A small text-conditioned image flow-matching model, trained from scratch: norm layernorm, adamw at rate 0.0022.
Rows from block 3 of the denoiser of a small text-conditioned image flow-matching model, named by matrix and row number. Rows with one number belong to one neuron. Each number is 128 + 32 x the weight over its row's rms, rounded and kept within 0 to 255. All counts start at 0.
After each neuron's rows are labels from the 100 images, of 14976 (inputs lightly noised), where the neuron reaches its largest size: "patch colour" is the nearest of a few named colours to the mean colour under the peak. Only what is clearly more common there than usual is listed. The data: photos with spoken descriptions (Open Images, Localized Narratives). In brackets: how many of the 100.
# gate: MLP gate (model.blocks.3.mlp.gate.weight, 512x256), inputs 0-85
# fc1: MLP up (model.blocks.3.mlp.fc1.weight, 512x256), inputs 0-85
# fc2: MLP down (model.blocks.3.mlp.fc2.weight, 256x512, transposed), outputs 0-85

gate.310 [108 177 124 143 108 173 105 146 135 184 167  63 146 116  73 135  92 174  89 162 171 126 118 134 155 190 133 165 185 105 189 142 127  84 114 159 171 125 113 150 113 136 167  80 126 117 167 134 139 109 162  99 122 151 106 145 137 126 117 101 101 110 198 123 125 106 134 137 173 161 173  79 134  94 156 107  80  97 183 169 171 183  58 126 131 143]
fc1.310 [171 179 148 153 142 179 150  71 125 152 150 136  82 143 134 175 118  95 184 174 131 150 152  71 126 119  89 145 107 138 126 116 112 148 147 137 120 112 148  94 147 106 149  97 100 119 140 128  96 100 125 104 159 111 132 140  92 149 207 174 108 144  19 175 143 120 115 153 106 127  73  99 109 136  91 129 115  47 149 110 132 135 184 135 168  96]
fc2.310 [124 150 160 148  86 121 167 155 175 152 152  93 118 146 115 110 143 106 140  99  85 124 113 124 151 152 189 118 155 121 120 157 112 110 196  89  60 119 129 137 110 132 165 129  98  77 148 161 146 108 170  96 138 122 150  28 133 118 185 124 114 157 157 143 126 114 126 203 116 102 160  88 138 159 195 129 198 203 135 186 115 186  83 116  61 151]
patch colour: grey (77)

gate.31 [117  56 141 131 118 121  96 109  69 146 161 125 122 129 154 135 152 136 143 169 185  73 173 112 100 158 134 168 104  54 127 137 108 182 115 145 164  99  77  70 128 187 101 128 111 120  91  71 146 223  99 133 102 134 138 104 146 109  87 147  99 132 133  71 114 128  69 115 123 139 126  84 121 111 151 142  96  95 129 130 136 116 137 190 132 173]
fc1.31 [159 146 175  78 122 128 167 134  65 181 157 136 101  82 116 145 133 117 147  93  90 116 111  77 128 123 153 118 142  97 170 194 171  98 130  77 124 120 115 146 137 117 118 130 119 122 124 133 167 174 109 198 102 105 151 120 102  94  72  92 138 139  83 106  83 173  82 131 121 145 131 184 183 102 145 143 151 124 110 112 138 106 109 179  61 202]
fc2.31 [124 129 164 120 130 181 136 133 219 150 123 117 108 176 123 133 142 102  86 107 157 110 106 148 130 126 166  90 112 125 187  92 115 116  99 137 134 111 102 146 129  88 151 137 152 205 121 105 120 181 109  88 139 129  99  72  44 108 145 140 148 119 120 143  81 117 101 150 116 125 135 180  85 138 102 132 116 104 135 134 173  90 105 142 114  94]
patch colour: red (51)

gate.472 [154 117  74 137 180  93 200 155 111 120 114 133 127 113  55 199 123  93  83 130 118 132 144 138 153  62  96 130 160 112 121 174 152  91 130 169 130 170 138 131 133 116  98  94 163 192 115 137  59  66 112  59 114 115 136  97 145 128 118 122 109 100 144 165 161 105 176 156 115  92 122 113 155 148 152 147 175 172 182 109  86 113 125 134 154 167]
fc1.472 [ 83 129 179 176 109 139  84 121 152 133 116 112 151 147 148  85 144 176 140  89  67 158 145  80 113 149 173 160  99 161 122  72 151 142 149  76 134 157 116 120 101 109 130 144 144 105 166 105 203 157  81 155 121 129 156 129 159  92 156  75 153 102  67 138 134 103 101  66 138 100 135 152 145  84 114  81 114  52 100 130 140 111 105  98 100 108]
fc2.472 [135 125 135 105 128 163  87 140 171 129 125 124 122 107 100 160 141 100  86 153 157 119 138 173 190 130  79 122 144 161 183 194  85 131 157 135 127  94 111 141  89 129 149 144 140 141 147 129  76 190 139 138 150 123  26  93 155 131 118  89  65 108 104 141 126 106 142 149 118 134 125  89 132 184 115 143 186 144 132 117  99  78  87 110 118 139]
patch colour: pink (26)

gate.114 [132  77 154 160 173 114 155 177  73  94 112 143 171 109 124  62 150 169 107 100 163  83 190 130 158 114 103 169 109 121  66 163 118 127 151 122 154 128  97 100 150 151 175 126 127 155 171 186 174 147  69 170 210 123 126 117 158 120 133 113 175  44  94  98  59 152 127 113  98 124 102 148  91 147 137 140  81 126 186 142  83  87  88  88 105 133]
fc1.114 [ 79 143 137 102 123 140  86 136 175 122 187 109 117 131 178 104 114 152 105  93 143 146 150 140 108 147 146 104  46  68 103 144 134 147 157 134 202 120 101 114  67 122 142  76 129 139 117  97 144  76 131 100 129  96 145 136 149 169  74 127 125  78 184 132  87 125 138 107 123 111 169 228 138  93 111  68 102 177 138 108 206 143 117  75 135 142]
fc2.114 [165 107 134 162  87 103 150  93  67 149 140 128 116 128 117 132  96 179 152 110 137 120 156 153 117 165 125 129  78 127 183 116 146 104  54 103 180 112 120 105 129  89 141 119 128 175  95 149 118 134 144 117  91 132  73 161 125 101 100 107 110  97 143 134 148 126 175 121 155 131  53 101  74  85  90  92  77 135 155 109 126  99 131 167 187 111]
patch colour: red (50)

gate.494 [137  86 182 116 118 108 194 123  48 179 113 115 109 141 116 138 136 157  95  92 149  97 182 174 108 137 147 121 127  77  78 191 164  79 195 149  87 122  43  87 126 143 139 149  86  86 164 113 108 125 130 190 139 137 143 115 132 147 119 110 132 145 163 155 123  69 144 148 158  82  79 184 108  77  82 183 102  83 150 123  66 138 184 130  48 134]
fc1.494 [132 125  49 120  93 139 134 128 172 109 180 115 132 128  92 129  92  55 157 114  85 177 119 148 162 105  95 181 155 162 138 102  73 143 108  92 141 110 174 100  69 155 125 109 157 160  79 157  92  70 195 104 183 134  67 107 141 118 139 176 149 150 134 114 109 119 140 104 108 169 181 134  75 147 150  97 121 125 120 127 231 122  96  93 179 139]
fc2.494 [157 106 117 139  96 109 129  91  58  67 107 127 144 157 133 106 120 103 111 131 104  63 161 110  86 150 157 134  95 143 137 132  74 164 116 106 115 109 233  61 139 140 146 161 107 127 106 107 121 158 113 160 176 125 157  94 103 121 109 137 100 119  76 169 118  97 135 144 133 111  83  69  68  84 113 162 108 102 114 116  76 156 146 134 187  99]
patch colour: red (56)

gate.465 [129 164 109 147 114 102 149  82 146 153 183 175  66  75 177 162  96 144 116 138 193  93 149 140 142 151  91 134  84 131 141  95 129 119 119 153 161 130  70 177 162  95 169  77 172 138 110  59  76 120 119 139 133 152 163 123 151 106 196 144 138  99  68 121 159 155  97  96 150 164 150 101 180 128 151 155  91 155 136 128 159 141 165 153 145 102]
fc1.465 [133 115 108 138 109  87 110 100 142 132 152 147  70  94 133 167  72 163 135 163 186 136 162 148 126 118  79 139 138 122 114 125 178 131 129 143 129 125  87 150 133 120 215  92 140 134  96 131 124 160 117 150 183 137 130 119 204 125 186 164 149 121 130 121 130 170  81  48 125 137 160 130 170 104 192 165 103 182 128 114 180 129 130 153 159  85]
fc2.465 [ 76 121 176 142 127 115 135 166  72 148  83 168  54 106  85  83 141 129 128 151  81 124  83 104 170 131 181 108 134 129 123 117 150 144 148 168 128  81 120 138 113 141 139 127  84 131  86 112 147 134 117  99 166 106 163 115 190 109 184 133 175 123  77  99 136 110 158 197 126  84  80 178 135 135 109 114 151 103 167  89 113 175  76 152 153 188]
patch colour: brown (60)

gate.7 [111  96 132 140 142  78 153  92 122 118  86 147 159 160 146 146 156  90 138  82 113 100 130  98  90 106 107  74  86 121  85 128 101 125  78 160 171 121 135  79 123 102 183  87 117 124 141 121 135  77 125 100 166 140 139 116 126 116 101 112 159 145  93 107 175 142 198  85  90 138 118 148 127  93 159 104 172 181  81 149 107 163 148 177 164 157]
fc1.7 [110  78 112 125 117 116 125 186 137  89 133 115 126 137 161 116 107 146  52 119 136  99 113 188 174 176 155 103 140 177  76 197 130 149 161 117 123 111 124 200 140 180 103 185 180 110 189 117  89 168 113 130 137 118  75  71 146 145 125 133 159 109 137  85 121 135 119 150 163 150 170 144 181 143 117 163 139 144 159 122 122  95 101  90 113 143]
fc2.7 [168 143 103  77 215 162 139 123 142  74 179 155 160 123 127 144 102 136 192 148 177 125 183 145 122 136 113 105  85 151 114  94 115 129  94 120 149 165 135 187 104 108 118  94 165 138 151 138  54 114 135 125 141  90 117 163 120 111 128 115 127 130 178 116 157 135 153 156 163 135 107 143 108 112 115 112  73 107 176 135  81 154 186  96 169 131]
patch colour: grey (72)

gate.503 [114 118 140  87 147 111  63 150 125 160 147  87 120 142 135  67 159 100 117 171 120 126 113 187 140 104 198 140 165 116 132 127  97 145 165 156 179  89  64 152 130 150 109 111  77 101 131 168 135 146  93 170  97  87 142  71 135  98 129 112 168  94 129 136 101 118 134  93 127 113 164 170  97 100 116  95 148  84  75  92  97  95 144  80 103 117]
fc1.503 [104 100 171 151 146 150 133 149 122 148 179 108 111 125 185 132 124 120  96 117 136 103 111 147 128 223 203  90 130 109 108  91 143 110  98 149 184 115 117 201 110  89 123  99 124  69  99 191  87 131 110 133  68 123 157  92 135 109 132 105  96 151 177 113 129 173 129  97 160 117  82 193 111 129  95  99 139 130 144 155 120 157 150  44 101 110]
fc2.503 [ 83 214 145 150 110 175 115 141 145 117 141 174 154 136  81 147 137 140 137  43 182 149 138 121 157 159  50 101 127 107 121  78  79 160 162 193 141 175  98 163 111 106 103 106 142 138 145 106 128 137 158  78 126 115 154 137 171 164 123  87 149 143 123 161 162 130 184 152 127 119 129 143 162 118 120 109 170 130 139 168 145  99 126 127 109 186]
patch colour: red (46)

gate.490 [173 123  79 198 141 181 115 121 159 125 108 123 162  76 141 103 173 127 176 120 120 161  75 105 142  71 131 139  66 118 149 114 116 130 133 183  78 185 111 124 134  91  81  82 158 144  86 126 170 119 108 126 138 155  91 115 112 106 126  77 149 164 147  85 142 157 132 118 126 149 145 143  61 132 148 126  84 155  93 138 149 139 127 136  80 111]
fc1.490 [135 113 167 137 100 164 186 102 165 134 135  83 132 164  50 124 121 135 144 140  85 155 150 128 123 171 146  81 139 126 142  85 151 107  70 149 119 202 182 129 136 132  94 152 133 107 104 100 134 162 122 150 125 112 151 125 142 172 180  73  89 139 144 142 116 139  56 124 160 161 125 153 170  99 112 159  90  92 162 173 123 120 159 147 111 165]
fc2.490 [154 149 112  72 175 160 175 160 158 162  98 128 113 142 174 108 138  96 175 123 126  95  97 129 138 169 129  42 137  67 189 133 122 130 111 173 163 105 125 102 145 129 110  75 115 153 120 133  66 163 147  81  84 129  96  54 130 124 129 151 102 152 175 124 177 103 142 124 116 133 166 112 159 122 133  90  90 149 166 105  81 160 107  97 154 127]
patch colour: pink (56)

gate.290 [159  74 123 147 119  89 105 137 144 105 128 130 139 182  84 152 117  97 136 108 149 147 107 147 123 119 180  72 108 138 113 145 110  98 147  93  95  69 134 137 126 120  79  70 165 112 136 137 164 138 172 139 185  79 119 150 136 116  72 116  90 158 114 139 146 123  86 124 142 143  96  99 152  99 208  85 157 128 123 138 114  69 163 135 110  98]
fc1.290 [130 113 167  87 128 110 151 112 118 195 143 124 100 182  85 157 150 132 115 148 124 129 135 151 103 142  79 116 109 136 165 116 136 162 151 129 159 124 132 103  59 141 216 122 127 153 135 101 103 137 179 203  87 110 135  79 179 129 129 124 182 108 151 133 159  80 163 121 165 115 119 104 180  91 109 164  63 118 114 117 112  39 164 194 117 146]
fc2.290 [183 147 169 124 109 179 108 153  42 112  91 105 168  92 109 129 155 139 116 134 138 172 101 118 121 110 175 156 157  88  77 121  91 165 186 151 147 145  90 136  84 140  95 158 130  83 137 138 144 134 105 112 112  63 169  98 191 176 177  85 142  82 127  95 110 196 164 124 194 163 141 106 126 117 111 128  99 128 144 112  98 151 179 136  95 108]
patch colour: black (73)

gate.446 [128 185 112  98 125  73 116 116  84 112 117 151  43 152 119 135 108 102 133 113  64 132 208  45 126 139 136 103 126 139 143 194 156  73 148 160 134 131 128  82  94  99 129  55 168 102 180 124 120 157 135 121 134 102 144  79 137 133 158 105 103 142  88 222 163 120 105 101 174 105 128 104 134 100  64 160 117  91 130 139 182 144 126 107 141 151]
fc1.446 [139 156 156 110 174 199 129  93 133  99 154  86 156 122 191 170 169 147  61 136 164 107  65 159 156 104 129 156 116 119 125  77  92 157 188 103 158 126 118 125 111 150 117 188  81 145 147 136  87 149 148 111 105 155 136 187 109  91  52 172 170 147 115 106 149  93 144 123 131 113  94 143 116 154 178 117 149 129 145 143  61 154 140 120 152 125]
fc2.446 [ 99 118 115 128  90 193 114  76 161  84 143 159 123 106  58  80  44 135 172 111  60 201 125 121  96  60 101 129 150 138 118 140 160 160 163 102 122  78  91 142 160  85 171 122 171  83 125  75  97 150 185 145 153 104 102 159 138 113  55  87  91 126 138 171 150 115 123  85 189 135 218  94 110 130  86 139  78 136 134 105 159 149 171 142 148  91]
patch colour: brown (66)

gate.113 [108 172  88 140 159 175 112  95 156  67 191  86  77 137 148 150  76 102 112 118  39 116 166 173 140 113 173 204  67 101  74 158  98 122 140 183 111 159 115 113 152 125 135 109 106 102 125 152 115 138 174  83 126 100 137 162 127 137 145  97 126 175 141 154 109 116  56 111 122 231 100 130 114  45 151 109 105 104  93 153 102 143  74 110 152 130]
fc1.113 [164 110 178  90 125  80 134 140 120 133  96 174 155 161 118 121 149 177 116 115 228 157 109  78 142 132  96 107 159 105 143 133 117 152 126 109  95 108 115 132 149 107 120 134 166  89 104 128 197  92 120 130 120 138 137  57 117 124 119 130 135 111 118 119 149 149 183 162 163  61 144 133 179 183 133 176 142 141 128  78  83 130 154 150  98 103]
fc2.113 [126 160 126 170 130  53 115  60 167 146 230 173 163 131 121 133  97 108 137 118  46 146 142 147 138 123 170  76  80 150 146 144 147 144 109  86 131 161 131 113  97 119  98 116  98 118 112 124 122  69  69 122 124  94 130 210 121 121  91 162 124  75 131 137 109  91  28 106  95 199 126 110  65  47 133 117 105  84 129 181 102  93  76 173 108 129]
patch colour: pink (35)

gate.481 [120 116 177  60 186 141 196 142 101  77 120  84 165 105 161  91 112  56 123  87 104 120 102  74 135 195 155 121 118 152  98 163 169 115  89 132 141 152 125 153 139  95  91 133 104  98  74 134 163 181 107 110 161 141 108 101 118 149 134 143 117 151  60 111 170 144 167 114  71  58  85 151  95  76 167 149 110 206 130 176  95 123 113 193 135 151]
fc1.481 [117 123 156 131 197 141 174 126 104  97 146  75 122 106 117 108 117  87 184 109 148 142 135 100 131 173 162 111 170 114  97 180 156 127 104 152 174 158 120 178 129 102 125 116 154 126 102 133 162 178 112 106 155 122  89 134 163 178 166 136  83 174  97 178 150 108 133 105  70  54  98 119 100  61 101 104 137 213  94 137  92 163 110 167 146 175]
fc2.481 [119 153 117 192  59 171  91 167 164  71 131 101 154 161  98 193 122 129 107 162 155  75 209 108  95 121 113 162  69 110 131 129 115 121 100 117 185 120  94 105  96  83 102 182 117 102 115 103 104 123 126 153 137 138 146 144 119 115 151 173 114 152  77 160  92  95 117 101 114 177 122 110 177 188 169 121 110  66 127 145 121 148 157 120 139 101]
patch colour: brown (63)

gate.330 [ 47 115 136 183 123 126 166 153 122 128  99 110  73  90 143 126 158 142  72 192 185 127 107 122  91  83  88 120 193 149 114 127 135 206 173 162 121 161 167 149 151 174 109  90 119 134 166 100  89 117 118 117  94 150 116 148  32 114 133  26 189  98 139 131 101 125 141 141 114 156 108 165 110  98  59 139 146 152 115 138 103  78  86 104 111  90]
fc1.330 [170 115 130  95 143 137 103  72 158 122 166 194 182 146 114 142 120 106 131 117  56 111 183 116 192 143 140 146  63 116 139 132 136 117  94  89 178 144  88  98  85  95 149 154 139 132 105 139 141 144 143 180 196 128 144 101 236 144 130 197 118 148 102 134 139 130 136 109 103  97 165 148 127 117 215 143 134 109 137 110 163 145 118 140 149  96]
fc2.330 [ 58 110 157 164 156 117 118 108 167 100 128 146  63  91 121  53 128 149 136 103 163  48 114 102 148 172 141 169 148 156 132  85 108 113 147 160 134 152 124 153 142 117 124 116  92 134 174 105 123 118 102 178 171 106 185 123 141 144 141  85 156  86 107 113 138 150 154 183 126 136 114 149 102 121 117 160 100  96 153 113 101 101  60 103 141 101]
patch colour: pink (55)

gate.261 [117  90 162 130 119  92  98 184 122  85  95 124 153 167  84 126 128 145  98 203 123 101 160 117 115 129 166 123 115  93 101 195  91  82 124 130 146 180 125 118 174 121 154 142 119 180 160 103 179 189 132 102 107  96 102 132 111 127  77 122 123 138 201  56 104 101 124 107 123 101 171 166 161 109 101 178 146 113 151 125 132  62 110 157 101 180]
fc1.261 [155 125 132 122  95 126 137 119 151 147  88  84 108  81 147 107 169 147 176 107 126 101 145 100  73  14  88 215 125 158 124 130  93 183 175 159 181 127 130 143 139 119  95 116  77 153 150 116 111  96 109 104 121 124 189  91 138 183 182 110 154 133 113 158 186 136  84 145 108 195 131 150 105 123 116 120 110 139 106 170 118 209 137 142 113  97]
fc2.261 [ 90 120 126 107 106 178  88 110 207 122 144 140  78 191  79 117 137 134 171 144 102 170 104 114 123  73 158 143  98 128  98 136 128 131 183 111 124 114 149 125 125 166 102 142 154 141  76 138 157 102 109 118 115 114 159 140 106 158  98 109 124 175  86  90 121 109 157 160 131  69 168 173 132 151 201 133 164 160 145 157 131 131 156 165 116 146]
patch colour: black (98)

gate.172 [ 91 158 137 122  95 150 135 100 132 119 119  96 138 111 157 169 157 168 186 148 134  69 141 103  89 138 115 205  40 181 125 156  71 118 110 157 146 173  99 104 107  99 178 138 117 130 174 101 105 188 113  98  95 108 110  99 128 117 126 124 129 142 127 112 105 109 179 183 172 187  97 160 161 110 104 168  74 105 132 128 194  96  63 113 101 110]
fc1.172 [110 181 101 124 126 143 139 110 155 130 143 108 121 120 193 125 122 146 205 178 119  95 129 123 105  94 125 192  90 136 150 167  63 130 167 140 187 133  79 112 118 149 150 136 140 173 186  73  89 152 108 121 144  86 135 146 131 121 148 154  92 102  94 167 110 106 125 115 191 192 107 146 164 156 113 163  95 107 152 132 167  72 113 181 124 117]
fc2.172 [169 113 136  98 168 188  81 131 124 120 115  94  94 113  73 135 157 143 128  96 142 206 100 150  82 122 159 149 142 106 127 138 149 147 105 151  42 148 154 100  90 121 132 120 178 191 123 149 128 165 115 111 152 130  97 140 138  72 158 154 146  79  87  63 107 160  93 174 121 111 125 116 130 165 180 144 152 186 193  69 141 146 153 127 146 145]
patch colour: brown (76)

gate.461 [ 45 132 115 100 176 143 134 138 134 155 113 134 184 181 142 106 162 130 123 184 123 122 133 124 132 101 136 120 142 121 112 115 133 213 116 157  94 118 127 125 131 214 162 121 127 201 166  99 115 123 134 114 128 124  83  77 114 143  76 150 111 131  98 125  89  78 131 166 126 131  85 151 133 128 133 135 111  87 135 143 116  97  59  92 115 109]
fc1.461 [172  75  98 165 150 164 114 117 143  92 121 141  74 158 133 147 165 140 149 133 181 129 142  55 173 140 133 123 131 120  99 104 148 161 102 126 148  91 166 100  61 119 115 127 126 136 124 180 131 109 104 124  89 210  90 100  87 147 177 149 130 117  90 130 159  91 151 174 132 149 126 121 104 182 112  75 100 149 121 199 155 105 136  93  96 106]
fc2.461 [182 137 178 145 123 158 148  71  65 104 170 114 171 142  57 120 134 100 161  61 110 130 162  95  85  87  92 108  77 126 137 176 144 183 116 108 129 169  90 139 135  71  85 126 136  95 180 133 134 114 100 167  87 139 118 153 122 118 103 149  68 131 134 139 116 180 117 129 156 155 149  84 121  87 109 132  91 104 127 151 119 209 120  98 103 147]
patch colour: pink (60)

gate.67 [122 148 149 150  82 136 110 170 104 106 132 164 105 143 147 108  94 141 185 154 133  80 102 141 104 150  94 138  68 163 182 143 131  82 129 106  86 112 114 113 166  81 142  81 175  92 175 141 136 165 136 152 115  98 127 121 125 126  66  96 119 161 198 105 117 137 112  94 167 164  95 137 172 162 172 104 145 107 117 198 134  23 109 127 144 129]
fc1.67 [131 150  95 102 180 126 163 161 119  89  66  79 161 165 158 110 176 106  96 127 143 118 156 101  81  78 153  76  50  67 145 184 149 153  84 146 160  97 159 108  70 107 128 105 123 129 163  90 159 126 104 162 112 145  92 150 172  82 100 186 151 117 124 110 175 114 161 178 132  73 145 178 123  92 144  93 135 223 169  73  98 147 106 129 142 132]
fc2.67 [149 141 135 173  86  92  88  91 180 110  94 118 149 148 128 142 132 165  87 115 142 159 147 110 118 133 101  78 178 111 134 104 100 110 124 168 146 121 152 117 146 139  86 231 111 121 122 140 141 114  94 178 144 174 202 157 161 194 119 180 116 173 103 176  63 134 101 128  96 160 189  72 142 129 113 150 126  96 148 172 169 151 140 129  80 104]
patch colour: black (50)

gate.124 [123 178 125 118 182 157 134  86  81  60 165 109 107  66 185 168 100 150 189 168  58 151 143  90 145 101 127 117 122  95 117 157 177 145 104 115 131 149  84 192  96  70 111  57 162 118 167  75 101  94 127 148 102 141 115 130 193 133 123 117 148 109  65 151  86 145 134 146 124 169 131 129 107 131  90  77  75  96 175 158 146 114 160 162 115 141]
fc1.124 [116 181 131 136 154 174 156  84  68  74 153 122  88 132 164 175 109 161 154 166  88 154  94  99  99  88 109 125 140  94 131 156 146 157 107 137 170 128  73 176 119  94 156  58 123 107 175 117 102  69 108 174 155 120 123 137 176 108 134 183 119 163  94 163  84 114 170 107 160 151 132 144 102 129  70  47  92 127 166 124 134 118 146 140 113 147]
fc2.124 [128 101 135 117 112 157 133 168 172 124 110 123  84  96  69  70 139 127  80 123 182 101 115 130 103 140 170 129 142  99 131  80 146 130 115 153 110 114 142  65 115 185 119 168 120 179 144  90 166 113  94  73 109 135 158 112 181 130 205 140 129 112  90  91 162 140 114 111  87  83  99 107 170 133 156 181 191 168 185 118 123 216 115 168  91 156]
patch colour: brown (65)

gate.170 [204  84 133 116 154 155 163 100 135  86 110 134 108 139  58 142 112 123 118 142  82  68 143 147 142 130  99  88 122 149 132 155 183  88  79 161 133 154 124 118  62 140 149 104 115  88 130 131 127 108  87 123  91 115 128  70 133 132  77 124 117 130 145 169 202 119 134  99  99 163 156 213 137 142 125  86  79 135 117 117 113 147 139 103 170  98]
fc1.170 [ 94 124 168 136 117 115 110 123  93 123 156  81 178 172 167 104 109 164 163 112 153 174 142 136  73  97 115 120 144 106 163  79  83 152 152 126 102 132  96 171 162 107 148 161 161 138 132 179 181 117 150 132 179 115 160 176 136 145 110 178  94 130 124  95  85 169 138 110 193  81  88 118 146  76 123 142 136 118 111  64 161  88 154 164 120 114]
fc2.170 [185 119 135 142 111  72 102 122 165 141 119 107 154 148  50 167 116 125 142 134  76 102  73 123 138 136 123 166 108 124 141 146 127 170 150  84 140 164 161  98 189 148 158 121 121 103 114 146  97 147 187 153 165 123  90  56 115 125 124 130 108 139  90 150 211 124 104 125 130 169 174 187 112 132 147 126 105 151 119 122  94 115 153 177 134 109]
patch colour: pink (53); white (25)

gate.272 [169 180 153 113 160  99  43  73 114 112  51 168 160 127 170 128 201 116 122 123 143 104 119 112 135 116 110 175  91 140 145 152 134 107  92 115 206 149 100 112 138 141 117 147 175 136 147  60 172 138 124  96 129 123 114 162 123  99 172  83 107 154 124 143 175 123  87  67  99 156 167 152  87 123 131 103  47  81 135 102 103 126 156 133 150 134]
fc1.272 [109  89  89  80 194 153 138 151 125  37 151 129 142 158 160 120 101 169 111 110 160 102 145 141 180 166 118 136 128 106 155  96  82  88 187 147 125 156 201 102 129 123 106 113  82 123 150 193 149 140 140 168 106 185 169 103 121 149 164 108 171  70 133 161 172 122 101  96 154 111  92 166 130 116 159 179 140 142 143 154 158 106  65 183 134  77]
fc2.272 [170 167 169  94 128 140 119 165 167 125 125 148 128 142 115 135 111 107 150 199 152 175 164 103 108 167 141 159 122 132  90 170 156 144  56 136 176  94 180 112 137  96 123  26 146 112 127 142 167 112 151 126 104 137 110 106 128  90 157  93 126 169 138 120 127 130 140 118 127 110 185 157 158 107 133 158 130 133 131 142 110 171 134  75 150 185]
patch colour: brown (68)

gate.55 [116  94 109 127 118 122 104 181 123  98 139 139 164 140 116  94 120  97 121 123 118 158 140 125 145 126 153 101 113 133  97 114 136  94 176 153 204 128 101 153  71 155 126  96 107 147  68 130 104  99 136 152 134 142 177 171 138 154  85 170 120 173 112 141 102  94 123 181 185  94 113 160 122 155 156 115 172 131  93 166 131 204  99  98 131 188]
fc1.55 [146  96 170 153 121 136 116 100 141 104  76 123 176 147 171 129 166 197  83 156 112 114  97 184 112 151  96 110  69 119 179 162 148 157  98 123  50  65  77  90 138 134 110 135 166 154 154 177 157 157 119 107 159 121 102 123 113 151 123 113 126 143 131  56  97 158 148  89  75  78 119 148 145 149  85  56 183 152  99 127 148 100 185 173 147  79]
fc2.55 [119 179 183 158 109 127 113  38 185  81 139 137 170 116 111 110 116 117 111 126 131  85 137 109 133  76  97 108 126  99 104 131 139  83  94 114  95 136 121  90  81 139  95 128 145  89 139 127 115 178 138  85 106  81 134 152 156 160 163 165 168 173 163 123  59 198 154  78  82 143 177 136 133 120  42 107 105 119 176 120 103 172 139  62 116 160]
patch colour: grey (79)

gate.489 [118 118 111 104 183  96 188 105  64 196  93 158 100  84 131 131 136 129 116 208 107  76 101 102 119 111 161 111  76  76 132 143 141 152 116 169 175  98  78 121 199 172  80 107 177  63  99  81 112 112 124 104 102 109 133 120 133 161 123  96 142 136  79 142 132 173  41 172 162 138  56 103 130 117 101 124 103 132  91 104 107 139 116 175 136 147]
fc1.489 [142 146 187  82 127 114 187  64 172 180 117  98 130 172 158 117 163 140 141 165 137  84 133 108 106 153  88 148 120 115 146  55  98 119 114 181 113 150  84 168 116 112 126 100 117 141 149  78 142 106 153 137 172 117  86 146 118 106 109 124 166 116 135 173  87 140 129 122 123 149 140 118 146 153 138 102 113 112 120 124 149 121 108  96 128 111]
fc2.489 [163 171 101 150  99 110 128  59  91 161 165 164  71 100 102 169 172 149 107 141 163 104 162 117 154  72  89 137 144  93 118  62 146 115 186 156  95 139  63 194 150 159 120  87 120 184  84 120 148 137 126  92 107 101 126 166 160 132 121  98 102 139 112 140  88 161 134 149 113  86 134 149 142 168 153 159 139 125 130 166 126 148 117 115 115 111]
patch colour: red (27)

gate.43 [ 81 125 137 139 166  50 117 119 114  46  86 151 173 127 146 126 171 126 141 139  93  87  99  72 164 128 135  61  76 197 160 192 112 181 152 140 114 151 109  66 175 134  79 179  94  45 172 146 126 134  88 161 168 115 139 159 100 160  88  93 166 130 100 109 145 139 113  95 137 126  89 119 138 139 160 128 101 139 121 164  63 144  47 143 128 180]
fc1.43 [132 104 126 136 169  70  98 130  93 113 138 151 124 132 110 163 130 100 142  57  85 122 187 107 173 134 161  83 109 133 114 213 136 139  97 131 100 132 174 117 137 143  88 126 116 134 108 149 104 143  77  95 147 119 137  93 121 125  68 115 128 154 157 101 133 153 129 169 142 116  83 109 161 100 156 105 142 164 132 193 154 170  71 164 158 129]
fc2.43 [147 112 121 109 100  88 138 101 158  66 133 112 109 176 118 150  97 148 122 128 152 145 105 100 118  72 112 173  84  97 156 144 155 124  89 141  93 129 155  70 166 196 105 210 223 130 126 107 132 102 162 115  88 147 129 112 190 134  71 173 107 131 131 185 102 100  65 115 136 107 233  92 187 126 103 139  94 105  90 113 174  97 186  66  73 160]
patch colour: grey (73)

gate.107 [132 107 112  89  71  54 127 102 169  74 152  97  88 106 147 116 136 142 122 168 114  59 192 108  96 159 121 118 137 141  95 125 131 106  99 140 132 149 138 147 100 130 165 115 146  37  70 115 155 140 104 117 150 204 128 144 151  85 177 113  79  64 130 152 133 136 130 108 136 142 162 105 142 124 122  99 134 105  48 180 126 149  85 129  67 147]
fc1.107 [103 143 176 171  78  90 151 118 146 120  87 155  87 141 133 160 134 144 114  89 104  71 102 119 107 171 128 112  93 156 114 144 102 119 128 152 143  96 136 118 113 122 137  88 142 160  92  97 131 130 105  98 104 148  61 189 133 103 164 130  88  49 191 213 113 178 119 150 117 100 166 126  98 126 136  88 148  90  90 161 158 163  60 139 118  57]
fc2.107 [147 148 163  96 132  97 159 161 132 197 129 178 159 142 134 105 190 125 135 130 137 114 125 127 100 151 158 131 103 110 112 149 156 146  95 205 118 106 103  99  80 156  92  95  88 140  92 102 142 132 126  60 148  48 170 130  93 114 161 174 157  70 144 122 115 142 133 123  83 167 173 113 194 125 117 110 196 148 118  96 109  92 187 115 158 148]
patch colour: pink (42); white (40)